A small image classifier, trained from scratch: arch convnext, activation gelu.
Rows from block 4, named by matrix and row number. Each number is 50 + 10 x the weight over its row's rms, rounded and kept within 0 to 99. All counts start at 0. After the name is the row's rms in percent of the matrix's.
# f: depthwise 3x3 conv (model.blocks.4.mixer.f.weight, 192x1x3x3, trained with AdamW), a 3x3 kernel
f.0 098:57 44 44 47 38 33 51 39 36
f.1 090:68 51 36 57 53 34 42 47 46
f.2 095:35 51 63 36 48 55 39 40 59
f.3 096:50 47 42 64 60 48 68 50 65
f.4 116:55 54 61 34 44 56 52 40 68
f.5 098:44 46 51 65 49 57 71 62 55
f.6 116:62 51 53 58 48 41 48 36 30
f.7 104:33 39 54 33 48 60 43 51 55
f.8 074:52 52 63 39 26 47 55 50 47
f.9 078:36 47 52 34 45 48 33 41 43
f.10 092:35 53 50 42 56 55 27 45 53
f.11 115:51 37 34 60 46 43 66 53 45
f.12 090:62 51 43 47 39 29 56 47 41
f.13 094:58 61 69 55 51 67 47 47 54
f.14 090:70 59 44 65 59 57 53 48 45
f.15 087:42 40 32 45 59 44 41 60 59
f.16 103:42 55 33 41 48 35 39 48 42
f.17 102:65 53 41 61 52 40 57 51 33
f.18 080:41 61 72 50 49 57 62 51 51
f.19 113:37 47 40 46 57 51 61 62 66
f.20 124:27 46 39 51 52 60 56 58 57
f.21 119:50 56 61 42 48 60 32 35 53
f.22 091:67 55 58 56 59 54 69 49 47
f.23 079:37 47 38 41 44 38 35 41 45
f.24 095:27 41 42 58 54 41 53 58 47
f.25 129:32 38 35 48 48 49 54 56 62
f.26 094:54 60 60 56 62 64 62 55 62
f.27 101:57 48 38 45 29 38 46 41 55
f.28 093:41 60 60 37 43 47 43 37 36
f.29 126:45 57 62 48 55 65 31 45 55
f.30 059:62 54 55 38 38 32 47 46 41
f.31 124:64 60 47 59 52 38 52 42 32
f.32 083:52 50 47 63 62 50 53 42 27
f.33 104:30 36 42 40 44 44 51 53 58
f.34 117:37 44 35 37 46 46 36 43 44
f.35 091:59 42 27 51 44 45 61 50 58
f.36 090:61 53 59 49 51 67 45 60 67
f.37 084:34 35 40 41 49 36 50 54 49
f.38 142:34 49 60 38 55 59 40 55 62
f.39 111:69 62 50 65 59 50 59 48 48
f.40 103:31 37 49 45 44 50 63 57 58
f.41 093:55 56 50 37 40 47 29 40 51
f.42 120:49 47 59 39 38 54 38 32 44
f.43 120:48 62 68 49 52 63 38 46 60
f.44 094:45 44 46 33 42 44 36 36 47
f.45 112:48 56 69 36 43 56 35 48 51
f.46 091:59 58 74 51 52 55 40 48 53
f.47 101:67 60 60 59 46 48 48 39 36
f.48 101:45 43 45 58 41 41 71 44 40
f.49 107:66 58 43 55 64 42 60 57 41
f.50 138:68 55 44 59 55 40 55 48 33
f.51 083:39 45 56 46 48 37 40 39 32
f.52 102:58 56 44 48 49 40 36 40 31
f.53 085:37 36 49 46 42 41 54 57 32
f.54 094:44 54 63 43 49 60 47 56 72
f.55 112:32 40 43 34 41 51 52 49 60
f.56 095:56 41 27 50 59 38 49 54 51
f.57 105:40 39 41 50 47 51 66 61 64
f.58 117:53 44 46 45 31 39 49 38 37
f.59 111:63 58 58 45 42 52 32 37 49
f.60 095:57 66 60 54 49 52 48 38 32
f.61 085:46 47 45 54 55 61 54 62 73
f.62 090:45 42 46 37 33 41 45 39 39
f.63 089:42 42 38 36 38 35 50 46 44
f.64 102:65 66 62 58 46 51 42 53 62
f.65 104:48 61 44 49 57 49 26 45 40
f.66 097:39 53 65 38 51 63 42 39 42
f.67 098:47 42 44 55 36 55 64 57 67
f.68 139:55 43 59 41 62 49 35 33 46
f.69 114:58 44 46 71 53 42 57 44 37
f.70 079:45 72 57 54 61 59 54 55 60
f.71 119:49 53 72 43 44 58 42 37 55
f.72 093:59 62 60 56 69 61 46 48 53
f.73 092:48 57 67 48 56 65 36 42 46
f.74 107:64 60 65 55 62 59 44 47 42
f.75 104:41 37 35 58 57 52 63 60 58
f.76 098:28 40 47 53 42 53 65 48 49
f.77 131:68 62 58 47 47 47 39 43 37
f.78 082:35 48 51 58 56 57 71 53 41
f.79 098:63 60 55 51 61 52 31 43 40
f.80 086:44 37 35 54 53 50 64 61 62
f.81 094:37 35 53 44 50 65 53 59 62
f.82 100:58 58 47 65 70 51 59 56 46
f.83 082:53 50 47 64 63 46 67 63 55
f.84 093:45 43 55 40 41 53 51 57 74
f.85 084:47 44 54 53 38 37 60 46 30
f.86 099:36 46 55 32 33 52 47 54 55
f.87 108:44 40 47 55 62 59 69 61 51
f.88 098:50 54 63 36 39 58 37 43 60
f.89 093:48 58 64 44 52 66 36 52 63
f.90 108:47 54 47 62 42 45 68 54 67
f.91 068:62 57 53 65 67 60 56 55 45
f.92 088:61 51 52 54 47 42 45 42 26
f.93 093:71 58 50 63 58 49 57 50 41
f.94 105:31 58 52 37 59 42 52 61 45
f.95 083:33 54 46 33 45 36 51 44 46
f.96 093:38 57 64 50 63 58 35 45 44
f.97 084:55 52 44 52 38 37 40 36 35
f.98 087:53 64 57 41 64 62 42 61 57
f.99 114:47 36 35 58 44 46 64 55 62
f.100 116:66 68 66 49 49 57 52 50 53
f.101 118:40 36 40 55 59 46 57 64 62
f.102 090:31 37 39 49 57 56 45 49 61
f.103 107:62 50 43 58 43 40 65 52 34
f.104 090:64 48 49 66 57 47 69 56 52
f.105 108:45 46 53 36 46 57 30 43 61
f.106 087:47 58 60 44 57 62 65 65 56
f.107 067:56 58 64 48 45 60 32 38 53
f.108 088:59 61 64 57 54 65 39 43 45
f.109 079:65 59 53 60 48 41 56 43 32
f.110 085:55 42 37 70 48 43 64 48 50
f.111 084:56 54 68 43 49 59 32 43 49
f.112 082:44 45 49 41 29 37 53 40 46
f.113 129:45 39 37 58 66 48 65 55 51
f.114 100:49 62 60 42 67 60 37 47 53
f.115 084:53 60 42 63 66 62 61 54 53
f.116 097:43 57 60 38 44 50 37 34 40
f.117 097:30 32 46 41 53 48 48 57 56
f.118 112:38 41 40 55 55 45 69 61 54
f.119 106:58 44 36 56 43 36 61 52 37
f.120 108:38 47 51 49 58 59 62 64 66
f.121 119:56 46 36 52 47 36 54 45 30
f.122 089:33 37 46 48 45 47 65 56 61
f.123 095:37 52 66 52 55 60 56 62 62
f.124 114:57 44 33 55 52 44 62 62 63
f.125 092:60 48 51 58 40 47 74 52 57
f.126 086:30 40 43 35 52 55 41 44 52
f.127 088:37 47 53 46 48 47 29 39 39
f.128 069:61 59 63 49 54 68 44 61 55
f.129 097:37 39 52 38 48 67 45 53 62
f.130 128:67 58 56 58 50 47 53 38 33
f.131 107:50 49 42 33 38 32 53 52 59
f.132 098:50 50 35 60 50 37 68 54 41
f.133 092:37 65 58 43 59 43 39 45 40
f.134 113:38 42 43 44 42 45 56 62 69
f.135 091:54 43 37 62 56 44 66 56 38
f.136 084:29 44 35 50 58 43 46 47 42
f.137 078:46 51 61 62 66 66 48 38 48
f.138 135:42 44 27 57 59 49 54 59 45
f.139 107:49 55 68 43 52 60 36 41 61
f.140 089:62 41 41 53 45 38 48 33 40
f.141 066:52 53 46 38 44 38 44 34 34
f.142 102:58 62 63 44 54 48 32 38 47
f.143 085:66 48 45 63 51 48 70 57 51
f.144 097:68 58 35 59 53 43 49 60 46
f.145 082:44 36 31 56 48 52 52 59 63
f.146 079:73 61 56 55 61 50 57 46 47
f.147 084:41 36 61 44 43 62 50 41 63
f.148 095:42 58 66 41 48 58 34 41 53
f.149 105:64 57 65 53 42 52 31 49 47
f.150 104:44 50 69 47 55 51 33 45 38
f.151 089:39 52 53 40 37 48 57 62 68
f.152 095:37 54 65 43 54 62 35 43 50
f.153 068:40 34 42 38 39 46 39 42 52
f.154 117:43 56 59 50 52 58 42 27 41
f.155 099:45 39 40 53 43 38 68 61 55
f.156 100:57 67 47 43 49 31 39 54 51
f.157 105:70 46 56 66 45 52 53 37 49
f.158 104:41 35 39 43 36 37 44 44 47
f.159 108:44 37 35 57 55 51 59 60 64
f.160 092:45 41 35 50 60 45 50 63 66
f.161 085:60 61 48 54 63 71 54 56 52
f.162 106:39 37 32 58 45 51 54 55 62
f.163 090:29 40 53 38 56 50 39 55 45
f.164 086:58 64 69 52 58 55 55 58 60
f.165 109:37 50 50 28 42 52 40 41 54
f.166 078:59 52 41 65 48 55 69 61 50
f.167 103:48 37 46 57 39 48 71 60 50
f.168 113:27 38 38 45 54 52 52 54 50
f.169 102:56 59 37 64 57 40 37 46 40
f.170 097:70 59 39 54 54 36 52 54 45
f.171 103:32 37 37 43 44 45 60 52 47
f.172 113:56 55 63 63 47 40 67 44 41
f.173 104:29 35 40 52 50 39 55 46 48
f.174 116:44 45 36 49 44 52 62 63 67
f.175 101:54 42 43 63 56 40 71 57 54
f.176 115:33 41 37 39 44 42 39 46 55
f.177 094:51 40 29 57 46 46 63 58 45
f.178 101:65 63 62 49 43 48 35 41 48
f.179 080:43 61 50 46 63 49 59 64 67
f.180 121:44 36 48 58 56 35 52 48 32
f.181 107:63 61 62 53 57 47 35 47 38
f.182 081:58 51 46 77 46 51 44 53 55
f.183 117:59 42 31 51 43 43 52 54 66
f.184 108:45 47 49 49 41 52 66 65 68
f.185 095:66 64 65 46 53 62 47 43 53
f.186 119:42 34 39 52 33 40 53 54 56
f.187 111:63 60 66 49 53 48 44 38 37
f.188 099:45 54 60 48 46 49 47 30 32
f.189 083:35 38 49 44 52 57 40 52 68
f.190 119:61 57 62 62 55 53 37 41 37
f.191 102:44 56 63 40 49 51 35 36 38