Rows from block 2 of a small image classifier, named by matrix and row number. Rows with one number belong to one neuron. Each number is 128 + 32 x the weight over its row's rms, rounded and kept within 0 to 255. All counts start at 0. Numbers have three digits each.
Before each neuron's rows are labels from the 100 images, of 14848, where the neuron reaches its highest value: "colour at peak" is the nearest of a few named colours to the mean colour under the peak. Only what is clearly more common there than usual is listed. The data: crops of objects in photos (Visual Genome).
# fc1: MLP up (model.blocks.2.mlp.fc1.weight, 576x192), inputs 96-191
# fc2: MLP down (model.blocks.2.mlp.fc2.weight, 192x576, transposed), outputs 96-191

colour at peak: black
fc1.129:074128174187075051047128173131128101130167128128124096170088088128128128124128161128128137197093084128185128095128211128128065155128082128095162128128128128182128128128187128128128128188128112073128126115138101128176161085128078128128128128156128128074192134128128030128171092128159079128
fc2.129:128082114128128128128156092093128128085135171128131133128212210040128080128088144128171128166064128128128123089128128101133127104128128128224191133160128128105050128128118039141170165128128128128128102137075128102128128128128128128128128128087128095128128128158128128128128128155128128166

colour at peak: black
fc1.414:128128202128064128128150048091128128128101135128123148128128137139080119048128128128110128105128128128078128128147098128083158104101128091128157129180128128128143034097198128151109128101128128119061128128128116128128128128128131083128128115128105128126073188109128156128128132177161128170
fc2.414:210128128128147071147116073090189128128094049128128067087090079128128128155128173128100109105137128128165095128128115092166128135142189128164128128043128091085176128086099165115121140129057071128141128128128193128128128120103128079128120128138114180214128128142094128128104128141104082127

colour at peak: white
fc1.56:128072128128191104128219153128128128128128137128157129128128093120070128103128128129085128156240128128128128212147087079174128128090169216193128128128166128128089128201110098103081046140091153128128128128028128092128128128128159162128146128086174128128152128126128071219183163128111098107
fc2.56:128133128141128120128109128117129182128079128126128128115128186128128128079128067178114128128156128123128153128128167128128128128157069042109128128128128164128128128128042180128125165128126128128152128128128066087164128102128132128128128128128126128113193090128018080128210156114148170195

colour at peak: white
fc1.389:149128128128128128158128128128128128128081128128128061161128128128084061099128128064128128128194141090108118128128165128128179128134145193089128222128125162128128165128089128187064128139101172128139084082128031128128062163157128156060102128200089128128128079075138155128128147128128128228
fc2.389:107128160128128126128135128152128128113128162128156151128193193103190128057155074128128128128061128204141122128128080128128076144122128128163138095128122128128128132092146169169068172128128088128104128128183148128171116128140128128066185128128128157128128161128128134128128128128119128128

colour at peak: black
fc1.261:128042128128084128128099128128064128128128159176079128123128124128128128151143128128128128122129029121128128135128128128158128128128128128128128128103128128128131128128158107154128128128218097176185128128168128128128130194104128208114107196084142061128128193128176130187143128169128094237
fc2.261:092128128136052173195128128128068128128128086013128092087135062128091128128162064148134128128161128128128035128145128128128103028100128128129128128169162128128130128051128104128128128128149109128190128128128128128114128128130094113128169042128108128128128091128128159128128128128128128129

colour at peak: white
fc1.26:226128128083128197128109128229182060128167084129128188133132128128149155128092102184115172128128154143114071128065128128128090128166172106134173139128147151156170128128128159128032180125184102128174113101021128128128184204098132133128148128134128128128128128128128079192128085104117128128
fc2.26:100128127134128128128143077128070128085141128096128128113128128128087128126128128128046109132128128067142127128128096128128128183128203147128128128056128187136255128128188128111128186103128153128087070128128158128087091128111152086069128188090128180051128077160128128154128169117128128128

colour at peak: black
fc1.413:128138128049119124218128041128128117128128074081128027056108128128111128128080088128084128125128136128084128059132099128128151128081128128128128149128128128128136137129128128192128128128197128128128085122041128128128102221068128128128141166178128128128118138074128128128128128167128128128
fc2.413:128177129182141128091128128128128128111159128128128019128078102174198208169128128095128128128206128128194128189075128156128128091183128128128041128171120121128089077143092157128128128128128186128047102128128158200169102128146130128131128128128128106128128128164128128128128128118128128128

colour at peak: black
fc1.498:097106136078128076128158128128128088194128082124128128128038128168128128119128161128128104161077128128194068121067128128197128128128128128111132128104092000101187077162128096128128087128043240128128111128097107128128161128121128128099080128136141125128161128136128128128128046128128141128
fc2.498:151128135128128128128166128128073128089102207128083127128190121131128128128157128068077128128128188132091128078128021128088099128128123092128128054128128128065175128128124128128185128205079128111066122128130128128115128172128123128128128135128156128155128128128155128077128128128128128158

colour at peak: white
fc1.532:087136128128116128122130128146128179118001054067136128137082128050099184101144128128140081128128051185090135128128160128128128128128128085140128129189128128128128068128128128128128137128128128084128098085073128128128128128128042128078191182128128162174128114128128106140128098165131128128
fc2.532:128128128128086128128221176128128128128158128128128166128043080133174201055168128128128066128128128128128174128168176128131128136128070128128128128174091095199128128128099128073128074128103102128128122128128128143128128128128128062104128136185175128057128128174099124128086128128085143128

colour at peak: black
fc1.146:137128128116128128128128128128101128128158106129093111056128128128128059128041156128119080128188177128128128128128119170128212128071128109007128128089128072128155090128128128128187187128081128151192119128118092081128128169128128179128156128128198128128164085096133128095106144128128107128
fc2.146:192128128083128128128168128192128096233128128185242092177128128128128128169112133128112087128128152128128058151107212067128122128145115128100128082128128128128128128084169128118128196128128155128138128170109145122128128128098128128128086134128128128128128149125128128128128172094128128128

colour at peak: black
fc1.23:150128076128147128128205128128128128128087188128059093128128128128045128128128128104128128128128100128106087128191177161128191140128108128128128156128128095114128128128128128128255128095128181038128128128128128128147128128070128128128128128128128128128128089007160119128128183128091128128
fc2.23:128185128141128201128114128093128128185128175128128128128128085154128087078128077128128128150206196128128128128101128100128123029128128128199128139090078103128115128177146090065128128128128120128128128125128197156235156074175128128128128128112128172155128128128128120119096222126077128214

colour at peak: white
fc1.446:128199128128160128128128108188128149128178128159128128170164128128128128128217128128128128184093111128128128128184128128109128085053128138114163128128097128128227074128068128128128128140143091128145128136138091128128128130128128137128172157128164128085087128128164128128091095127222128128
fc2.446:087128097078128065128136131197128128132128128128201128080064128128129113128091128128098128090128074102162230181128205091128128128206128128128079093153075128145168128128162143120128105128188128128080128128064128128128128128128123128128142124128128128024128128128062128162128099128155128128

colour at peak: black
fc1.566:128128155093128174128104133128128152138128169165128166128038079192145154128142127128128178128128128097086116128128128128128198115128093153128128128072186128109128128132128128128128128174128123128046128111128110128128175128177110151128080214128128128128128063128135128128109128142128089134
fc2.566:057128142128188128158057128128128128128128128128111063128128128128188128128128128083219128128126128128040085128128172132040218161204128218172178128128103179128128128128128112097128128128160128101151128128144128085128128106128104117128115128163128083067059128069128144153128086095128189221

colour at peak: white
fc1.552:138078124113162128128128128128128136075128128128126158095128128105222158121128128128188175128128128128200128128146173128097128128101179128128021128052215128120178055125064068128128128116128128128128128113128128128075128195128094108172128153128201128195128128128133128078124080088089128128
fc2.552:107108076128128128112041128128128128100171128189122121128128128128128128025128128128071157128128128128178197128128128128128069175171128093128150128179128055167131073155128128128114128128128128128128128128128097195128128128128110039128128128046121107170047128151148128136170128211073179128

colour at peak: black
fc1.235:104205198084128128128083128118064046128147107128128128128128162097070128086128128128128219128128152128128158128112203078128168033143128186166118128128128128075128147141128128127128128128082055152128128105104128113128128128128128038083128128128128164128128210128154128128128165132128128071
fc2.235:103128080160128128209128127128128128112089128094092128128128224128054128113128128105135147128128190128124128128102181075128128134170128128182128151128145128040148128169128139184128128128128128121128128123128128128128128128061128160128141128127114128128128128133128128108101128128036128129

colour at peak: black
fc1.360:056128164170128128128128128093135043084175128128128128083108099128090088128128129088128109117111201128128128128134128128128128128184128131128107131128086076078193128128128164150128095128128128137111128108161128128057128128128179128152124128214060181150128064153160084081128021128155128128
fc2.360:121128128151128128086128128119137128014128123128128128128164128170128175128133124167128089125128130111128186094186092189128221128128153151128166071128147128136153128092147106137128160128128128128097128128114204106052128102128107133128163094128128128128128143128178103128087128176095097128

colour at peak: black
fc1.319:065128066128170140109102162104128106104128163128128054039128169128128154084128196128128128156128128182128074161128128128128151128128074162085140143174128109128200177128128128198091034128128128158135194128083130048128136059095064170110128137157128128097128168128180128097096128110171116128
fc2.319:128020128128128195068128103128138128126138233120128131088128128181128169149128050128086089067132128128128128128087128154128128123128136232128128128116079109087161167128128128128127129128121128079128128128128175132119088194128128130101128128128128128146116146128185128058128177125110079139

colour at peak: black
fc1.74:128128159135081128083158128128128128128128128166055077088128128123128182091134128128128128128118128125112073128134128128128181128178176128128128075058122057155074144099128192154097133136128088065173128128128128072128128128118128078139128070155136108128128128105133128128155098128053128167
fc2.74:193128059069143052128128116128128181166107128128091151128128122128128128093157128214134176195128128131128011129168128126128168128105091128128128140128128102128128128107080032185128128168140128144123128101128059016128132115128128146128128138128128135067128128122143128191128128128128128128

colour at peak: black
fc1.531:142128120128023128165069128148128128128128181077128098182128128074128128072090081194128165108128122182128211106082128128169128169128128101189181037174128145177160232103128089128128128155076128128128128128150128128128171098027160128128128128128137112128128128159150128128152090128073128128
fc2.531:095180128128128122128114128114140163128128128158156128128066128086128128128128128115128128128128172128109180165097128075131103128128192111165128128128128128128128110162128092120166125128128157128128156082128094128079128093112107128132113128131128066128128178128128176128128136128159128128

colour at peak: white
fc1.364:128122106128128172128128128090079161131128143147128000128144136128128128128097128128156128128116128128138128150144116128128128128128128169157211080128147128128128194128125128160000128128128128128167128128128117151146127128156116128142169149146144106051128128106148087128128128128128129175
fc2.364:150089104108179128124128128098128159128128051128072128128128128128128193128128090101128099177116118174188128128076162128173128128092128105128092128128128081143094139077059128081095210128128100092056128150128128105106115128128226128083128086128128195106128134145149145216184128135152145128

colour at peak: white
fc1.97:109097081100128157128100120128128128072093128128170105122063128205210158045045099189128189128128218128086128128166128120128186158054152065128128087128128128184128128128214128128128058128128103128127128128161082178054128100128128128115128147164181158128128170129128128128128128128151128128
fc2.97:128128128128138205128128103128052103128128116128128128169169048157128156056128119128128128128128128128128131128110183128147162119128128128128128083128154101128154128128057080128128128070226102077119076128128128128128143096128128141086131097128128117128128051128170091123161128128078161128

colour at peak: white
fc1.69:128149167099105128128128128128128128128153110156128128128063081128101128111128128128128128128069175128128128128115158128142128152128126128038128128081128128074191128081108128089135167128083128128183117128132101128193128128161128128144152128128128179128200169128163128162141147128128150128
fc2.69:062128078105128128104127128148143091128128128128128128155119194128128128096128141128086128071073163128123149083080128224089089128128133128128078100096128128175129132099205162128098128058140225128128163128068124128070128136128128159128058128090128128072128128128118128128147128090128128125

colour at peak: black
fc1.31:128136128128128123133128128172128128128128128128114128099128093128128118085073171128160128128162159132128080083134128167064167128176158047128129128090074198128128144078209125104128128136080068113103128097083127128128127214158049128163089128143128128128128128111136045096143179128180182128
fc2.31:128096128093128128076169063240128127255194128128128122106128128128146156110208061128166160128128128104169124175128127128128128128128128128128128128128128128128173128128074128078128128128136128128128128136109128218132128136128128128145128053128044080128128128176128128128128128111128193128

colour at peak: white
fc1.55:128128126128128101217115128186128128135121128128113106142088144128069128128113096128128176159175128128056128163060225110167128075128087128128176128128128173214128064078128128128097101128168128128128077128167128076128128099149182133128204064188128162101152131128128042136128111127175024047
fc2.55:055128230046128128128128043128128128128128128128189147077128037128128128142128194128128128128128118122128142108213128128160132128128172128128127107128128128167134128128128089087128128128150128128079127128176091128128147128128128151128169142031188128128128128128157096121110128081168173188

colour at peak: black
fc1.18:128147128198054128129091128110124128098189128174098128128174128152170157128128105096128139128079128100143128175128128113079128144081128128057128176107128085156128128096128128128128128163128133128099128128128134204109128128128128128141128128128196045167168090128204052116184185153097131128
fc2.18:128128044079128128187128128128128128128128181128049082097128128128128128144128128128128132128105104111128128090128128128101128128122128207081206076179128105203147118146032128128109128139088149128169122163102128123210128128128162128124128160145128090210128128078128048071128128128065128174

colour at peak: white
fc1.555:098059128106128110098124113154164107128128087136091165107128167218128154058128128167128096153146128201128090128143128225128128219128128125175188091128128128144128061171128128128128123128128128168106159128128111095128128167129101170073170128128128136105128115167128128139180128128072117172
fc2.555:127128126122111128128128128128128128125128128129128128176128128128128128128084131047128128168086124128128195128154128128128052128162128134039128131128128069210128128128161128137128220119017103132113148059128128128116128187128078119128080099128089128128092181128128128065128060198098181234

colour at peak: white
fc1.268:073125128128171128127096128180128128050128140078152128128122172226180128128168128194106051128103128099099068128147137079102128128128128128128128139153128088128128193167075078152128128128084128128128128172198128110073128128128067114130148128128168104115128212128128128138128101180055073140
fc2.268:124128128128151128111128224095128128207128128184184202136128135128128138128226084128128137128085128172128128159128128128108128191143128128099128169128127128128128128128128181101128223128128080195006128143128102181131122128144138128128128128131097128141128082209128173221201054186099139138

colour at peak: white
fc1.517:106222044057128128078128128128128252165128129074128128128097094128090128128072128128128128128128128134156128153128128169128128100214128128152095128128128128101128110128128172128029093065128053077128133092037128128128108137128056128185128133128128060128128128145128128128128189128073128128
fc2.517:128128128128128069097128128128174168174128128094128128128070078132136120133128128128120128128128072128113128128128128128138144121128085144168108126076235154156065209128149128128128110128170128205164117128128125165147156203136128140128128103128128128132075128095154128128121076128128128128

colour at peak: black
fc1.554:083144128061128128191128187128182128130078153128075095128091109128156132128128087078128081128128120107128084128143146128128128086128141144204128086068031200128128148128132166128050128128121134093098128104092105128128128128102128150062128128128169128035128095131180128147052128070082192127
fc2.554:067096163128126135128128135062119205180129125166128234128172128153144072145083128128128128036109099183144102086175128128128198101128128081128127128206160179142128113128045128094128128072106128148124128128128128128128128154152132128128128105078026128139128175128128092100128149142128128154

colour at peak: black
fc1.96:128128079128128128128128128180144128106147120106128128092153128086128128128128226062128093128090128111067128169199128105153128128128128103119177128128128128128091164128145069094087128128128128128128128211103092128057128073128128128175128174134128088128163128128067059128128128128128102165
fc2.96:089128150095148241128147128136128229128128128102116128128182128087155104093132122177190203151077079091184133151147085072072134120128128116128143110128128159128052128128148128128128195082128128128117067110128128128098117128128128128138109128096128128128128128128128131128128128128176094128

colour at peak: white
fc1.564:159128069128128128128174095128128148128128137086076128128168198128128128128151128154128128035128171072128128109114128128170097159128163087104175128128132128128128128128182094171093128122128124128156128143169128128128152033128128084128137128128149128214096128128210085128128154128158128090
fc2.564:128128128128105111128119139153142097128132195128128111190128116188123128095128025165104048196128128128092111162070171128128128128128108055181167121117142075175128140165128128128086111128132128128127128128171188128174128128128154128048064128128068138152158066182128128087186066128128128104

colour at peak: black
fc1.421:128171128085076128176128128119098118122128128128128128148106128185064172184128192128128105170128238128087128128118128128128128128128170010128128162159128128147128168128128128184128058196128165086128130103103128128140158128128100197128128128128128128128128123111156128128128128128128128164
fc2.421:136128138128128128128130183128128128128143128077128128089052128127128130128197095189124128128196084128128128151128128095128128128128105128187128045128128128173128128128128128128132024196129128128194144060108128071162111128094147128198128150128120128156128082175128128128128128097128126128

colour at peak: white
fc1.464:128128128128162149128128129178074128128161128104128124152128225128201071128128071112128198159108167128128128123181166128151089204119128128128128128128128096196122053128128166179080107070128053154176128155128117128200128128071173128128128082148055128128095128128161134197128183128128214159
fc2.464:128128140161200056134128128144128128128128128181071125128146128128128128093128079084128128128128128128157128120102204173128114128128177128174079148128128083199128130204104093128128128128128135128108128128140128130068128128128128104128128128128128176128205167169172128128113128128172128137

colour at peak: white
fc1.342:044091128128158128194054128128128128128169129128170128089128177177128128169047095165136069128128133127128176128106128152067107139090085128153067153157091128116128182181128128128128128099128128128128178135128111128128059169128153128128128128128128128107137128172128189139169069128128128184
fc2.342:128092128128184128199162088128128086128128128106071144128128128176106128173128128165131119128128175137128128000128128128128151128128136128128146128220091128128205129128128128128097128128205088128189094148150220152128128128128179128128157128114128128069128137128128128180127128128120117018

colour at peak: white
fc1.465:128128128121128128116098128128128128128128128124178255128128128128128128084090128128093128128060139143128152128128128147128162128128128160128128128098161128151154050147128128128255111128128179128128128070128170128128117149128094128128128128128128184255128128128158128128128128128128118128
fc2.465:165072128128178185106167126099078136128104087128065107128208128128128130149128109128160091166079128128128128128087101128180166128128179074090128132128114102128128144128107079084194128128128128122155129128128128075133135128158203177111179081128128181128128079128207128128199145128128128128

colour at peak: white
fc1.105:128128149111128050172068128165063128128173086128137128161128128128128128128128128128150175128128218128128128128154173166183123128076170128128128128128183128128189066172135189158115128128198089180186135128128171059128067128128128128150103104084128086128166124085128128187171128128050092094
fc2.105:141128128201158128128235128177128092128128128124094128128082128097109116069117177128128128104166100128128186128128128128128064128123128203155128205128121100128128128109128100158128174141133128128141128128128110155108100128209216128110161128141121128128086128154108062128128128154128135128

colour at peak: grey
fc1.35:128128128128128128128052093128120146149216128128173128128131160080171092128128163128185128208128128128108128128117128138190189128049141128128093153128176117059095075183128128128128118109128219128079150128149128140135118128055115128078098128128128128202156128128128128128128101133107128128
fc2.35:080103210128128195076128128061117164128128106128128128077128123128128128128128106128128128128128128135156128059128128111128077116128171128132128171128128063157128170102088099152128128128128104161128156128128166152085128199128107186129176159128128071104128053128128129188128162094161208128

colour at peak: white
fc1.449:128102128162128128175167171128128128098095128158152149128128115128128156096081128128113102128128220193128128063128176169070225148113155128153128128128128217090128115128064198091128128082128128128165157180128184128086128133128128155037128132114128128128080141128197128069128040166128154128
fc2.449:128128128128094128128128128168128169129128128128116161128128085128128128128128128152128143128128122169128128084128062178128194130128128128087135178206128128084128128128121128075128097128059138128128128128128096128128094128128128182128128128197128128128128205109112182128128128123128128213

colour at peak: black
fc1.335:137128128128084043148111061128076128128128090076159106128128128128135128128101204128128143128128128128117128128128128128117128128128128128128128127128075128161128128054128128175080051110128128164193170130128128160128128149128098086128128150128128128142075193128191065084128132104090091128
fc2.335:128081128128126128126175194128091170112164128128128128054128062128178123117063123128128128178189198181128128229126177112128128128128128188128128141128128128128128169128128128128179126128128128093036128102128128100128098202128164128128125128097111113110189128074128128121128128128128128094

colour at peak: black
fc1.487:150128032128128228142181128128212158175077128189128123128181160121172128128128092129159177098132166128128128128128128128128128168128111098128128090128128128128134069195109128128114128076128151098128094179128120104128075144128128087128128128116128128168124124128128128130128128101075128251
fc2.487:205128128128125128182144106062055087059128128128188128128118128163128128186128064222128101128128174128128116128131128128128128128128128212128111128128128143132128128128120140140128128081179128128128128128128128216128128128153128128128203113164128169139119143128128161128168128113162117128

colour at peak: white
fc1.410:128062128124141128069128090128153149178103228110062126128128128128147128128085071126189128128128159070147128132101128128196088161128128152173075128128095128128128190128128192128128170128128122100098108062128166128128128110128128128070200103128128128128094128055166128128166074157128128128
fc2.410:128128128171108128137128128128128128128128128128128128130087186128128141073128163132127128113128255118128128128128205163128072128091128128133070093097065128156128130164128128136128128128096096128119095188144128187184128128128128088128128068165128159128128106182128128110114128128128160128

colour at peak: black
fc1.11:097084204128135132147076128128128128195128128128128134150108128128128128177128180129128128060102128163104156110088097184107128128128128106128185128087128128120128069100128128128095128091128103128175128128046140128233164128145143128128059173128128156128128128128078117128128069190179087128
fc2.11:128157105145085128149128128125128055095080128128098128128218128128128128151128128128128128158198110128129128128128128101128128128128144128128149128128113128128128147073116128128128151170102059128128116128128128128138128128128128181128128128228128128128096162128128128083128079188128128172

colour at peak: black
fc1.513:128128128128235128128094123128128041128128107128128128189157186128128128092089128128128167128136128179062128142073128128128119128084128128128104128128128117128208128067142122082128128068147011128138173098128145172128197128128128201128143226128199128150128198128128172174128128128037109128
fc2.513:128128128128086105128128081116123194152128066054138135128061059128128128128076128128128108083187128128128044128085128128133170128192128150128135117128128103128128087093128128128128087128174128110128128128128128128128128128128122039128109128128128106128180080128161166128133128128128128169